Weights of a small contrastive audio-text model.
Training: muon at rate 0.0023, 15200 steps, batches of 128.
Rows from block 3 of the text encoder, named by matrix and row number. Rows with one number belong to one neuron. Each number is 128 + 24 x the weight over its row's rms, rounded and kept within 0 to 255. All counts start at 0.
# fc1: MLP up (text_encoder.blocks.3.mlp.fc1.weight, 1280x320), inputs 214-319
# fc2: MLP down (text_encoder.blocks.3.mlp.fc2.weight, 320x1280, transposed), outputs 214-319
fc1.624 [141 136 119 109 132 132 135 117 119 122 134 112 125 134 125 107 138 111 126 150 129  84 116 155  99 128 128 130 135 167 126 135 112 165 115 152 146 137  87 160 191 114 179 142  58 132 116 171 152  98  82 126 115 139 160 144 165 128 133 131 133 120 166 115 140 135 125 120 128  85 135 159 180 139 156 161  91 100 155 111 127 142 105 129 123 120 184 111 178 127 136 156  80 145 127 103 152  96 113  83 145  95 141 144  91  74]
fc2.624 [109 107 121 137 146 151 114 145 155 115 131 150 110 183 160 106 128 100 113 146 110 149 121  90 150 150 151 113 147  73 145 134 147  86 155 119 124 121 114  94 146 146 127 154 141 116 152 150  87 147 155 157 124 113  76 101 112 126 152  93 115 120  94 146 127  82 116 137 124 148 142  84 108 104 136 103 163 130 152 136  90 127 179 136 118 157  96 115 118 121 150 160 150 128 134 133 115 134 135 132 105 159 116 106 132 104]
fc1.625 [141 115 109 106 143 145 113 128 110  81 131  96 179  96 129 133 160  95 124 115 149 165 105 135 154 134  94  87 126 134  55 139 127 143 153 107 110 103 140 127 120 144 119 150 141 138 131 108 132 100 123 110  96 112 108 118 141 108  85 112  94 102 172 173 138 116  99 103 141 137  84 161  91 120 177 153  99 121 134 129 146 116  97 148 131 113 136 139 135  79 107 107 123 143 116 141 103 116 125 116 122 158 111 138 121 119]
fc2.625 [125 115 137 138 163 120 158 120 145 176 106 106  89 155 121 168 122 119 136 128 103  78 168 142 100 116 131  98 126 115 151 151  91 167 119 112 176 109 100 108  91 115 129 132 137 108 137 147 168 100 161 148 128 180 154 131 130 137 176 132 168 129  76 135 130 107 120 148 125 115 141  92 150 145  84 137 174 147 106 143 146 125 135 149 107 109 132 155 133 143 109 143 117 145 111 126 143 129 135  89 110 110 124 136 144 150]
fc1.626 [125 176 138 117 129  99 115 108 125 131  94 120 169 156 127  81 142  97 116 139 141  99 135 119 138 164 131 145 130  97 135 143 111 123 114 133 109 117 127 137 134  89 164 127 135 150 148  89 125 160 112  83 124 101 137 129 150 136 144 138 134 103 132 139 162 132 110 103 116 140 120  86 105 134 111 143 115 142 120  90  95 159 153 127 126 128 158  73 194 100 156 141  96 158 132 143  87  98 141 156 148 115 140 139 129 133]
fc2.626 [ 99 130 113 127 147 140 157 116 149 110 114 121 117 121 131 128 155 115 177 153 118 162 135 122 114 152 100 133 147 148 146 102 119 150 147 151 124 161  95 105 130 110 117 111 111 140  95 165 136 139 144 180  88 104 108 117 144 136 140  91 166  94 145 108  88 136 148 128  86 110 127 164 134 152 118 157 106 151 161 158 152 149  80 133 105 153 121 154 109 111 112 169  99  81 116  86  87 114 112 131 116 131  84 106 156 156]
fc1.627 [140 172 142 104 105 112 119 111 151 131 130 131 139 114 127  97 149 123 127 133 120 120 107  91 118 100 146 141 124 138 138 107 152 133 110  72 117 107  98 134 166  98 123 133  83 161 119 142 113 108 151 115 109 117 162 154 119 160 135 130  82 130 104 168 154 114 132  81  89 133 108  90 108 189 135  93 163  94 132 116 178 124  97 107 146 125 120 106 112 107 142 132 124 140 126 154 138 107 137 142 163 143  90 138 124 189]
fc2.627 [128 157 109 127 170 179 171 124 126 122 159  99 158  83  98 166  89 157 140 114 103 117 107 145 135 103 124 116  93 160 154 137 103 123  75 136 130 138 130 106 149 131 121 140 118 116 134 143 119 153 146 142 123 120 109 108 167 115 156 173 110 147 169 119 131 128 116 128 187 109 136 148 109  77 103 170 129 138 144 170 111 109 120 140 134 136 112 105 103 152 115 139 139  91 163 131  86 145  82 116 136 120 146 101 108 104]
fc1.628 [141 139 130 132 114 177 161 138 146 130 125 136 140 158 135 128 116  72 135 141 155 162 175 156 104 130 133 158 114 140 158 182  99 136 140 111 131  74 153 160 153 135 160 115 102 109 113 129 129 120 133 159 131 153 127 191 112 169 100 140 106 153 113 186 108 122 134 145 135 132 134 154 121 122 149 141 117 179 150 116 155 141 141 126 102 155  83  91 130 127 121 137 121 140 125 147 138  97 120  77  91 114 102 135 126  87]
fc2.628 [141 133 109 123  99 128 123 105 129 133 117 115 112 116 121 133 171 132  73 160 159 114 147 127 106 134 111 127  97 133 139  96 146 143 117 107 136 141  92  78 119 103 125 128 162 105 111 116 151 103 150  98  91  83 140 156 149  99 141 179 136 108 136 110 137 127 104 121 120 117 114 107 153 175 131 111 148  99 120 100 108 119 128 153 107 129  90 161 143 117  93 132 129 156 140 171  81 173 159 151 127 178  94 139 109 109]
fc1.629 [129 126 122  96  89 168 157 154 119 133 125 132  99 134 149 136 111 122 134 108 141  77 129 104 126 123 115 160 173 184 111 156 157 162 166 131  88 141 129 108 152 171 166 138  90 151 153 142 119 124 160  87 113 124 123 158 163  99 135 146 126 147 148 146  88 124 134 115 156 134 140 148 133 135 132 121 143 101 112 122 148 155 128 113 119  88 132 163 100 140 140 122 108 122 102 155 110 136 159 117  94 151 123 121 140 106]
fc2.629 [108 149 116 119 143 108 102 108  95 118 113 135 145 157 179  99 121 129 118 166 128 138 161 125 137 119 137 135 109 138 126 109 166 124 101 136 120 158 138 158 120 139 114 128 153 121 167 113 116 113 138 168 130 173 157 124 103 120 164 160 108 127 123 109 151 109 159 117 123 140 115 109 100 123 108 132 102 140 140 126 155 143 135 141  80 138 150 188 138 154 139 101 151 125 145 126 132 153 139 126 170 121 108 136 121  96]
fc1.630 [113 114  91 122 110 173 119 139 131 123 128 114 160 120 164 100 134 143 183 155 129  80 109 201 151  99 124 163 129 118 120 151 131  89 108  78 119  97 157 109 138 154 126 114 130 118  98 131 143  99 109 148 125 175 114 152 161 161 105 171  90 163 107 120 116 152 150 103 131 167  91 134  94 125 131 137 104 137 142 157 135  99 143 119 120 126 149 131 154 112 116 123 105 122 154 162 132 100  93 127  98 162 135 171 104 136]
fc2.630 [153 119 133 108 118 101  91 160  86 139  88 157 117 117 135  99 102 143 127  67 141 138 138  61 118 173 168  92 172 145 158  86 148 145 140 140 140 122 110 151 187 125 137 107 124 100 110 126 111 184 138 124 151 184 170 150 101  80 154  82 146 113 137  80 153  68  90 149 101 106 111 137 130 171 163 138 133  97 160 127 120 155  88 146 126 104 158 116 124  81 151  97 142 130 111 115 136 164 115 144  87 155 142 113 159 144]
fc1.631 [108 148 110 113 136  85 130 119 107 135 117 136 115 142 147 161  94 116 153 118 110 123 124 151 115 138 106 124 130 157 111 146 123 126 124 123 138 114 119 152 116 132 173 151 110 106 109 186 127 132 140 141 152 142 128 124 144 124 142 111 145 137 169 125 133 102 164  83 101 132 114 115 100 146 144 120 174 147 162 127 131 129 125  73 125 117 111 114 127 174 148 149 102  56 117  92 121 135 127 118 135 117  88 134 173 141]
fc2.631 [107 142 146 168 105  92 185 153 130 114 163 137  99 119 113 109 122 130 109 138 104 127 115  93  94 119 117 133 102 149 141 151 153 112 140 127 110 173 153 138 148 107 147 158 102  70 131 130 132 117 132 129  97 152 132 131 150 126 142 165 129 163 107  97 159 139 109 147 175 128 142 144 116 133 132 101  99 104 123  89 134 123 108 123 142  89 197 103 159 134 127 148 126 130 134 117 115 158 122 131 139 135 116  90 144 148]
fc1.632 [149 137  94 107 122 158 148 127 168  99 137  82 116 113  99  89 107  91 131 113 126 118 122 103 142  88 136 148 115  90 124 139 117 122 100 126  87 127 111 121 150 147 112 139 117 109 139 163 149 108 142 139 108 122 101 169 113 101 111 119  94 128 137 113 119 116 122 149 157 129 139 139 103 169 128 142  96 153 120  84 121 136 132 148 136 111 130 167 105 152 102 142  83 143 104 144 141 135 121  88 129  85 126 147 109 147]
fc2.632 [110 117 134 127 106 148 129 126 116  83 145 147 120 144 146 183 107 153 123 114 106 108 105 111 122 116 170  99 117 106 139 126 107  78 165 109 145 141 109 132 131 123 118 138 136  87 106  99 161 164 132 117 159 109 167 131 116 134 146 147 104 156 130 138 113 121 162  74 108 104 121 151 143 148 136 151  63 118 134 128 178 122 106 116 117 142  87  81 125 126 107 108 117 124 113 103 101  99 157 122 111 155 169 161 125 129]
fc1.633 [128 113  99 133 139 119 143 140 151 108 102 165 117 145  96  80 121  89 162 102  99 103 125 168 138 148 119 131 102  90 126 164 113 135 121 149 130 150 121 148 149  95 136 124 127 135 141 140 146 121 125 152 123 130 117 161 116 148  78  76 111 130 118 182 140 137 150  97 165 121 141 126 123 102 143 136 150 132 137  98 117 114 152 107 122 123  99 139 128 119  75 137 132 111 128 154 106 114 177 103 123  80 120 173 112 116]
fc2.633 [121 138 137 167 153 145 121  80 102 108 154 114 138 128 135  98 175 125 114 128 163 147  82  66 103 123 139  87 145 185 115 185  88 161 130 133 114 135 105 116  99 120 117 130 156 116 120 119 140 141 161 110 147 118 121 135 169  84 160 146 120 131 154 108 140 126 148 161  80  97 134 131 113 121  72 162  99 149  99 100 115 128 108 124 127 147 120 121 140 127 117 149 131 149 115  99 142 167 152 108 141 163 163 127 126 161]
fc1.634 [130 127 107 110 132 146 132 118 110 168 148 103 115 123 126 140 118 127  97 102 129 124 102 112  75 131 115 171 134 145 102 135 154 134 116  92 142 164 138 111 135 138 108 139 115  88 127 163 129 104 108  75 115 137 147 142 130 150 126 125 103 132 142 142 151 115 168 114 136 117 117 106 112 166 120 125 127  97 147 137 167 134  83 178 108 137 145 109 153 140 130 148 115 152 116 154 128 141 139 110 166 105 113 133 151  75]
fc2.634 [100 118 135 134 104 164 131 123 121 138 143 127 106 129 119 159 145 129 119 140 146  73 127 155 144 163 123 145 113 103 133 122 108 126 111 146 148 152 100 158 126 142 129 136 148 137 146 107 115 110 130 112 117 143 118 113 126 156 114 143 106  77 122 113 124 145  91  88 158 126 113 153  86 133  70 126 133 141 169 131 162 110 105 176 119 190  76 121 124 127 143 175 129 144 130  78 106 127 127 131 166 127 130  92 141 131]
fc1.635 [109 100 121 131 150 126 139 164 155 119 142 105 109 128 146 111 147 129 177 112 126 152 130  78 118 133 151 175 148 143 166 139 113 144 111 125 152 121 141 120 132  89 120 153 121 130 131 157 147 109 108 110 171 138  84 151  80  73 108  71 114 123 129 139 188 129 129 113 130 116 146 104 113 123 130 129 130 118 160 120 159 144 146  82 112 155 153 174 131 141 108 120 109 111 130 115 134 143 121 110 114 137 104 116  95 128]
fc2.635 [110 118 156 100 114 120 147 146 139  93 117 113 132 146 132 152 117 136 169  71 148 146 155 129 104  87 135  89 117 142 111 134  92 100 167 110 139 117 105 162 153 131 143 117 113  73 113 144 136 110 101 147 130 119 186 133 153 136 156 159 136 107  85 139 133  93 157 139 106 130 140 132 128 124  98 130 152 167 111 135 124 175 112 147 106 147 116 113 114 124 105 142 130 133 124 154 121 136 109 173  90 140 120 107 123 128]
fc1.636 [125 100 137 168 161 108  84 151 148 144 144  85 136  95 161  99 132 116 163  88 137 156  83 117 143 140  95 130 108 116  99  95 140 144 130 112 128 143 118 149 107 119  85 116 148  96 134 142 125 136 104 132 121 109  70 113 156 113 108 130  99 169  96 120 143 108 102 121 119 147 170 107 107 118 127 129 125 115 153 171 128 138 182  96 130 128  99  84 130 165 113 150 166  96 173 130 136  98 140 135 125 148 178 148 106 127]
fc2.636 [110 135 172 119 134 159  74 148 123 144 131 127 127 178 125 125 160 199 125 135 121 148 170  86 134 161 114  75 130 139 130 114 115 152 111  63 146 143 137 142 143  91 154 120  93  99 139  98 138 128 159 141 114 145 147 117 113 145 123  90 103 152 147 130 137 158 119  95 135 140 114  69 124  97  97  84  98  83 162 118 172 134  91 136 111 134 137 156 117 118 123 163 125 172 140 109  97 149 114 144 123 148 105 168  98 142]
fc1.637 [107 125 136 103  96 147 132 120 133 131 119 173 154  56 203 122 138  60 118 134 120  83 150 119 124 133 195 130 138 125  98 162 112 124 144  18  73 124 116 111 180 146 124 140 155 153 132  95 149 121 138 120 143  97 126 134 137 130 155 125 130 123 107  98 106 138 131 110 105 146 123  87 119 138 127 104 140 115 160 153 103 146 131  80 109  99 136 109 105 170 125 136 143 128 117 204 132 120 117  63 102 158 121 144 111 119]
fc2.637 [156 141  92 112 128 116 102 125 140  94 141 179 129 119 103 101 132 116 130 150 137 103 130 118 149 132 138  87 134 139 101 103 103 157 100 159 114 150  98 113 103 125 177  99 109 144 121 180 108 129 144 135 118 167 110 126 140 183 116 120 125 122  71 128 120 121 131 151  89 115 113  88 129 154 141 160 139 122 165 153 131 148 163 105 130 115 120 144  87 111  87  97  81  94  85 128 144 146 131 123 123 121 115 108 135 128]
fc1.638 [115 158 108 157 106 150 158 110  99 129 111 103 134 132 253 141 144  94 113 116 118 106 134 125  97 142 151 118 153 121  81 169 112 125 114 145  94  85  94  91 148 119 129 139  85 140 123 128 175 132 126  83 120 133 127 146 108 134 116 132 111 108 145 181  67  93 121 133 116 132 107  83 126 145 101 116 116 130 150  95  93 114 136 130 133 143 137  74 142 150 128 164 101 124 140 163 123 117 132 112 146 150 116 123 111 122]
fc2.638 [ 73 151 137 129 110 157 124 120  95 135 116 131 127  99 161 133 129 144 118 136 134 150 155 144 155 126 137 147 136  78 114 111 145 137 130  94 134 130 127 108 148 140  80 130 168 148 141 171 133  99 188 157 151 143 129  98 126 147 126 116 131 140 114 102 163  94  82  87 141  84 100 133 144 112 158 127 105 124 106 128 157 158  92 113 106 138  80 137 117 111 178 149 170 145  89 163 152 120 131 132  39 113 131 116  69 139]
fc1.639 [127 145  86 105 109 117 123 125  96 120 119 138 151 146 112 119 124 130 135 127 123 146 159 147 144 137 153 166 139 139 161 186  73 125 136 145  65 126 149 117 128 136 124 119 134 140 123 141 159 100 102 135 138 128 123 146 124 124 127 149 147 137 146 156  68  92 172 103 184 104 129 115 118 184 141 142 133 108  79  66 142 129 146  91 110  49 172 112 106 149 115 121 112 117 101 147 110 105 135 113 141 117 132  61 126 136]
fc2.639 [113 121 124 133 130 142 107 171 162 149 125 117 112 155 129 146 151 111 128  90 146  92  84 135 112 141 119 140 102 153 145 126 101 171 132  96 155 105 137 149 122 103  85 100 140 122 121 121 136 152 156 134 138  99 102 121 151 133 106 111 130 106 130 133 141 152 101 129 157 167 149 142 138 123 177 120 131 162 145 183 135  97 107 131  90 163  96 117 136 131 118 137 156 139 103 121 135 130  70 133 127 132  84  99 140 144]
fc1.640 [128 116 128 116 131 121 143 127 126  83 137 116 127 141 179 114 131 123  78 157  93 110 117 109  92 146 133 142 138 137 129 142 135  88 109 103  61 133 101 106 167 101  92 105 122 160 152  97 148 110 111 140 135 140 123 140 169 170 126 113 160 112 134 132 158 151 143 139 144  88 132 108 114 159 102 174 126 143 121 135 127 121 133 174 109 131 156  95 134 110  99 110 136 123 146 112  98 155 125 118 100 129 121 113 121 132]
fc2.640 [157 162 104  69 114 150 132 127 134 119 153 128 135 134 115 119 156 129 133 141 156 117 134 135  89 140 118 161 123  96 125 166 147 134 122  93 109 139 110 105 121 130 146 167 133 156 117 109 140 166 126 118 124 146 111 118 125 170 115 186 140 164 107  96  66 136 104  89 144 147 121 150 186 133 111 139 146  97 171 111  96  86 120 122 133 138 138 132 138 126 156 137 148 124 111 128 128 113 159 107  90 115  94 117  76 137]
fc1.641 [ 82 152 133 100 136 188 131 118  87 113 128 113 150 133 154  99 141  68  86 140 127  98 151 129 117 114 123 143  97 103 141 155 115 103 132 159 141 105 144 116 135 138 110 130 118 140 132 158 160 161 125  79 130 159 117 179 119 154  81 125 145 124 129 162 163  88 137 125 155 120  93 111 113 154 139 140 113 151 143  92 139 155 124 128 117 106 102 126 123  87  84 140 133 144  96 145 111 123 167  87 111 168 119 117 106 125]
fc2.641 [150 113 109 123 102 164 118 100 148 128 165 135 108 112 112 131 147  96 129 132 109 167  87  98 111 122 123 125  92 189 132 126  61 162 124 126 105 132 126 109 173 123 150 136 127 120 120 194 139 108 157 137 119 131 135 132  83 136  94 102  99 127  91 156 122 122 116 145 125 109 111 115  94 172 111 130 113  89 132 151 136 113 127  74 113 180 156 119 145 171 131 122  81 151 135 177 138 129 142 141 140  66 124 127 107  97]
fc1.642 [130  96 146 171 118 101 134 137 109 161 101 128 110 109 131 106 141 111 126 105 147 167 129 136 137 107 105 117 141  83 111 140 133 142 116 149 145  98 150 118  92 153 100 121 103 145 103 145 110 141  93  82 129 122 113 112 106 118 114 115 120 113 141 110 144 108 148 117 133  97 164 128 142 120 174 153 144 127 160 113 150 146 139  92 112 103 115  98 109 143 127  94 130 126 131 155 139 171 139  95 113 135 121 161 129 145]
fc2.642 [151 126 135 112 119 168 114 106 116 126 131 118 135 137 154 107 141 152 137 111 121 124 127 135  97 135 102 124 118 114 140  56  71  94  86 118 148 133 116 138 152 166 106 141 135 134 125 176 111 110 119 133 206 191 137 168 128  94 114 156  95 150 147 155 137 125 153  90  98 105 134 179 122 118 143 146  94 137 120 127 125 135 114 110 126 168 130 110 169 116 135 168 127 152 113 143 127 105 111 112 138  92  83 125 163 130]
fc1.643 [118 154 123 120 126 140 126 125 135 125 153 104 122 136 119 125 111 136 130 118 133  93 137 151 132 137 132 112 107 137  99 178  89 158 119  84 143 125 130  69 146 167 121 159  85  92 111 117 121 116 106  84 157 108 147 154 110 159 126 110 132 169  98 182 106  67 144 106 116 133 137 118  97 167 145 148 128 151 112 130 199 116 135 140 117 152 131 112 130 147 125 106 146 120 125 122 129 137 148  72 141 146 154 104 101 141]
fc2.643 [ 99 101 157 154 169 155 163 142 132 136 114 114 116  90 146 116 127 112 122  84 127  95 113 101 128 123 145 140 133 135 122 125 146 141 137 155 178 157 160 134 136 128 109 113 133 155 120 125 137 121 130 157 135 114 163 136 165 165 135 148 165 126 114  80 143 137 167 126 140 146  80 122 130 118 130 113 116  90 151 169 105 149 102 137 131  87 161 152 111 129 115 139 113 173 162 113 122 140 137 161 112 128 122 150 125  77]
fc1.644 [ 86 134 148 117 114 160 143  81 136 132 138 140 134  95 179 145  99 112 100 154 135 157 108 141 137 124  95 128 144 174 131 142 165 134 100 125 122 159 108 129 105 114 130  82 121 154 112 137 152 100 130 100 122 120 113 129 128 117 150 123 116 127 129 101 126  97 138 112 136 137 149 140 168 162 105 153 128  98 107 169 147  94 127 140 166 131 111 106 100 150 153 160 126  85  98  96 140 132 121 109 105 129 134 158 173 110]
fc2.644 [162 112 120 166 139 128 125 178 128 138 112 150  91 152 118 127 122 104 147 110 115 112 113 119 111 112 150 134 111 122 160 170 139 120 131 167 121 146 116 133  87 185 102 146 187 136 146 116 102 112 143 180 128 116 110 154 137  91 112 162 117 137 123 151 117  99 117 159 129 109 115 130  99 102 125  92 129 116 139  81 136 142 105 123 154 135 133 140  63 123 134 136 145 118 131 164 153 158  80 132 150 126 126 115 130 144]
fc1.645 [136 145 104 108 142 146 162  85 162 156 106 133 143 110 167 147 112 109 126 127 139 156 150 132 116  81 150 127  86 107 118 131 149 124 115  87 127 144 126  61 123 113 155 106 143 108  82 176 125  85 119  87 127 143 121 134 112 144 118 163 104 142 116 113 130 111 136 122 128  75 166 159 112 104 126 150 115 157 128 109 135 101  88 100 122 128 164 116 115 157 132 130 134 128 112 119  94 150 129 108 182 101 122 158 104 126]
fc2.645 [115 171 145 114  99  93  85 103 101 102 179  69 135 140 118 156 105 119 112  90 166 105 102 149 107 125 146 118 157 128  97 127 148 125 139 133 113 107 142 180 115 153 114  85 123 115 169 143 123 141 115 135 144 121 124 120 133 120 167  98 109 137 131 131 212 148 146 146 161 125 108 118 132 133 121 137 111 160 119 156 127  92 108 112 123 145 116 102 166 130 115  99  92 102 135 191 146 125 186 157  92 142 106  78 152 125]
fc1.646 [121 122 145 107 115 175 188 126 133 162 118 125 117 150 168 117 154  92  93 136 157 113 123  96 117  93  65 134 108 122 129 149  89 128 131 147  98 119 118  88 164 147 124 168  67 114 115 119 180 140 145 164 124 131 155 180  97 114 113 106 138 144 113 132 135  59 144 125 129  88 142 137 101  96 149 124 145 139 130 118 145 112 134 143  93 106 126 146 117 108 140 107 132 139 111 153 151 154 121 112 109 124 137 106 146  93]
fc2.646 [117 134  97 109 147 182 119  93 109  94 161 129 156 129 127 125 139 117  78 134 132 147  92 169  93  93 142 112 121  86 123  77 113 152 170 161 115 122  87 113 139  98 163  85 149 141 159 124  88 101 151 120 106  92 153 153 134 139 174 124 123 130 106  97  74 124 134 110 158 155 104 113 112 118 164 135 130 127 123 136 130 151 158 157 126 140 108 141 101 139 126 135 116 112 140 160 126 163  96 137 103 118 136 139 134 114]
fc1.647 [115 147 139  98 141 137 180 100 130 163 129 126 133 137 198 120 146  71 119 134 112 116 106 102 109  92 139 138 109 132 109 165  72 136 135 109 125 148 121 101 167 135 139 186 114 106 124 142 128 107 160 112 113 125 166 150 129 142 102 150 153 117 144 156  76 154 101 109 147 134 108 124 133 127 109  97 100 116 111  93  72 196 135 118 117 152 154 106 125 163  74 132 155 153 116 208 122  95 121 134 159 119 170 129  70 121]
fc2.647 [146  67  97 122 138 150 142 144 135 126 123  85 128 100 106 142 128 139 114 126 126 127 129 134 112 108 103 148 150  99 128 105 162 120 139 167 103 118 126 142 116  96 120 105 100 122  94 132 178 130 145  87 104  92 122 124 177 107 146 122 105 145 109 112 111 157 148 111 148  96 143 142 111 165 126 172 121 116 114  78 159 127 134 150 130 158 132 138  94 134 146 118 124 138 153 117 161 136 103 152 113 118 125 147 101  89]
fc1.648 [109  94 106 122 163 140 165 132 134 146 149 158 157  99 168  80 119  75 116 125 128  89 137 116 129 118 119 135 120 131 150 141 146 127 123  93 107 130  81 136 172 124 125 101 126 125 127 133 115 141 135 156 106 133 169 130 166 156 164 174 129 156 135 142 104 113 109 141  89 117 121 136  88  95 149 123 131 129 123  85 155 136 132 135 158 153 123 134 100 158 157 127 129 147 116 159 159 139 129 133 141  78 140 102 129 119]
fc2.648 [155 120 125 104 108  94 150  95 112 149 148 115 136 133 129 120 115 169 101 124 149 190  96 156  90 191 155 109 134 124 114 139 102  93 146 157 118 108 142 118 114 141 116 126 102 135 119 152 130  97 165 136 165 127 173 137  84 111  91 133 118  83 154 120 141 123 126 136 150 162 115 134 139 167  96 144 133 153 150 145 131 133 150  71 105 126  87 142 148 138 104 146 121  80 128 126 138  86 124 140 120 154 122 128 119 123]
fc1.649 [156  96 146 141 132 153 113 126 146 149 150 163 101 123 192 142 158 126 108 142 144  99 115 119 112 139 126 133 105 124 129 150 122  68 131 143  89 113 136 102 160 125 151 151  92  95 129 146 113 159 142 112 154 130 137 148 169 137 126 165 111 164 118 127 126 135 119 107 150 146 136 137 132 154 140 145  99 107 168 130 132 128 157  86 121 130 152  93 154 172 111 155 118  98  70 111 105 107 139 109 177 159 124 108 136 160]
fc2.649 [132 150 127 112 135 121 166 112 136 136 114 112 141 117 112 140 144 123 149 126 133 130 122  95 140 113 133  79 142 120 161 102 117 141 110 128 169 140 111 138 139  88 164  97 126 169  95 143 164 132 191 149 123  77 165 124 134 125 100 105 144 133 170 146 124 154 131 143 155  93 129 101 164 115 122 118 137 122 132 150 142  76 156 126 114 107 116 118 103 109 115 122 118 143 182 133 191 112 150 142 102 126 171 117 164 154]
fc1.650 [140 168 113 113 120 168 187 123 148 167 126 129 144  63 166 112 118 129 124 119 109 130 138 127  97 144 145 128 140 102 105 149  92 167 134 101  57 112 105 120 138 134 143 120  95 173 116 126 144 107 145  95 142 114 123 147 124 148 114 112  89  96  88 167 146 126 176 113 124 110 106 118 101  92  93 130 142 119 157 127 124 116 140 163 108 121 126  88  95 153 152 118 102 133 136 180 155 133 119 108 125 156 130 146 110  91]
fc2.650 [124 145 139 128 100  87 152 132 136 111 159 145 138 106 111  95 146 130 120  91 113 137 155  91  99 161 120  96  74 150 149 127 144 137 128 125 139 166 104 137 146 138 145 130 152 162 119 130 122 149 141 150 165 166 137 131 150 125 132 133 132 140 147 116  85 126 127 135 133 128 149 166 104 116 120 171 117 133 128 125 113 145 106 122 128 145 165 140 132 106 139 153 124 112 173 113 112 127 124 161 174 133  65  87 159 115]
fc1.651 [126 119 149  92 157 108 152 137 115 160 143 131 112 162 139 134 139 132 119 149 129 102 136 149 105 115  91 121 137 171 131 106 119 113 121  95 164 112 100 125 181 128 119 127 152 111 133 151 180 103 138 102  78 109 143 138  98 108 114 127 114 138 132 154 122  83 122  89 121 169 137 144 104 124 134 131 156 137 135 135  81 134 121 136 110 136 137 137 131 134 163 126 137 152 108 155  97  87 131 100 129 127 107 149 139 134]
fc2.651 [157 112 119 147 130 149 112 116 124 156 125 134  82 154  99 115 123 162 109 145  99 139 138 130 149 142 149 166  78 129 119  96 119 176 121 125  99  80 162 138 120  95 120 154  57 112 126  97 135 122 148 111 111 145 166 108 117 117 134 144 141 107 129 112 132 177 124 113 142 110 110 152  98 103 160 135 126 127 148 132 107 105 148 143 119 150  96 134 146 100 144 137 105 143 129 138 136 150 115 176 143 114 138  99 171 132]
fc1.652 [125 116 121 111 165 143 134  89 116 136  94 146 123 128 143 135 110  83 117 141 139 168 124 113 129 178 141  95 143 118 118  93 116 142 103 106  88 103 125 124 165 188 132 134 115 130 107 152 188 124 126 148 110 105 152 113 149 163 138 137 146  82 157 163 145 126 118 102 153 117  88 136 158 173 158 106 153 103 131 101  95 123 101 118 126 109 102  84 121 155 136 127 139 169 138 167 106 132 143 126 120  87 153 127 162 142]
fc2.652 [123 116 143 188  83 119 141 120 103 104 127  96 123 150 143 134 182 105 107  96 145 170  98 148  94  99 155 135 114 157 120 136  94 134 118 159 160 110 151 138 121 117 111 125 141 119 148 155 126 112 140 115  88 144 130 111 120 109 135 121 171 149 121 102 157 151 147 138  75 105 163 122 158 121 144 114 145 109 152 119 165 166 119 117 141 149 116 142 148 117 105 132 109 137 133 129 177 172 110 105 123 148  96 154 119 105]
fc1.653 [139 160 139  92 117 150 159 123 114  86 112 121 106 190 140 160 110 109 138  99 117 133 165 117 156 117 170 132 108 153 141 153  86 107 175  95 161 140 115 149  68 107 140 156  98 131 122 108 152 140 166  86 109 142 119 151  95 172 125 119  82 139 118 120  84  98  88 134 116 150 118 107 142 118 135 163  91 181 155 135  88 147 134 123  94 171 142 131 136 122 113 122 120 155 109 154 145 137  84 136 101  70 123 161 131 124]
fc2.653 [118 105 135 121 112 143 104  92 140 154  90 128 144  86 106 150 145 122 132  91 100 102 102 108 142 129 168 119 157 141 108 123 166 132 129 166 113 133 192 115 185 126 117 116 131 148 128 130 111 120 144 105  93 118 187 129 125  94 107 145 152  83 139 115 126 123 151 125 156 116 145 137 122 140 103 118 131 146 133  96 150 117 157 109 148 131 163 138 142 156 152 107 143 131 148 153 145  93 109 111  75 114  86 118 129 144]
fc1.654 [122 144  91 101  88 171 150 108 117 151  88 154 119 139 178 118 130  67 115 118 101 111 127 107 115 128 141 109 144 161  99 157 103 100 138  95  96 140 126  84 135 157 123 132 137 125 135 147 149 128 128  55 101 130 138 143 122 122  78 142 109  82 131 159 123 109 105 152 137 135 127 122 134 115 123 136 125 140 129 118 109 137 155 100 108 108 122  95 117 153  97 150  90 138 128 189 149 114 110 140 136 136 166 115  93 127]
fc2.654 [132 134 142 105 112 110 122 107 149  71 166  94 145 129 159 140 171 146 130 117 141 154 125 112 103 137 122 171  97 124 153 126 141 165  84 128 137 154 129 135 170 132 161 129 148 127 114 134 121 111 110 129 103 131 128 136 108 157 132 168 137 152 140 126 163 119 125 122 117 121 108 170 135 121 149 138 112 131 127 182 140 123 102 133 137 101 149 131 151 125 143 123 100 140 156 108 119 120 173 156 111 122 125 149 178 110]
fc1.655 [116 113  86 165 127 195 140 113 140  96 125 130 113 169 127 119 171 151 158  96 118 134 132 134  85 130 155 115 136 132 132 118 136 131  80 112  98 104 121 138 121 120 168  83 160  99  96 109 119 138 121 119  99 119 127 142 123 152 134 132 135  94 128 145 133 147 123  89 133 106 128  84 129 142 156 174 148 112  95 124 129 113 107 138 110 150 129 135 164 117 131  70  96 125 107 102 125 131 103 146 110 134 111 153 131 133]
fc2.655 [135  98 166 125 149 124 106 148 151 112  98 104 158 108 130 115  95 133 125  89 170 139 141 102 172  81 134 148 122 116 128 144 145 137 188 141 158 174  78 127 143 123  72 132 136 138 137 119 137 110 136 171 113  87 150 118 161 102 133 145 116 173 129 112 149 138 181 125 106 131 159 112 130  94 117 154 117 147 109  98 142 159 152 112 125 120 137 119 100 132  93 152 130 135  95 159 104 119 113 140 112 113 124 157  88 153]
fc1.656 [106 182 141 120 135 167 114 123 138 162 120 109 146 148 150 112 156  81 129 104 122 118 133 125 161 122 143  96 156 113  84 110 161 144 121 145  90 124 145 138 134 115  77 104 126 160 128 110 192 119  98 115 144 141 133 136  78 125 112 136 136 123 161  82 121 160 106 114  88 131  99 141 139 131 109 112 132 136 116  80 117 149 109 119 135 140 115 128 127 137 121 113 114 154 130  78  97 154 138 129 152  98 108 143 127 160]
fc2.656 [118 114 118 155  78  99 181 117 126  95 155 142 146 154 118  91 128 130 116 117 116  81 160 111 125 115 123 114 155 120  89 141 108 117 113 121 142 119 144 126 113 175 176 111 170 122 110 128 141 112 124 133 174 164 145 131 131 162 107 172 160 132 143 148 162 105 119 112 135 131 150 176 142 102  98 167 161 114  92 106 153 136 103 119 100 131 110 130 150 139 134 183  88 107 111 141 125 160 123 138  96 116 163 196 145 142]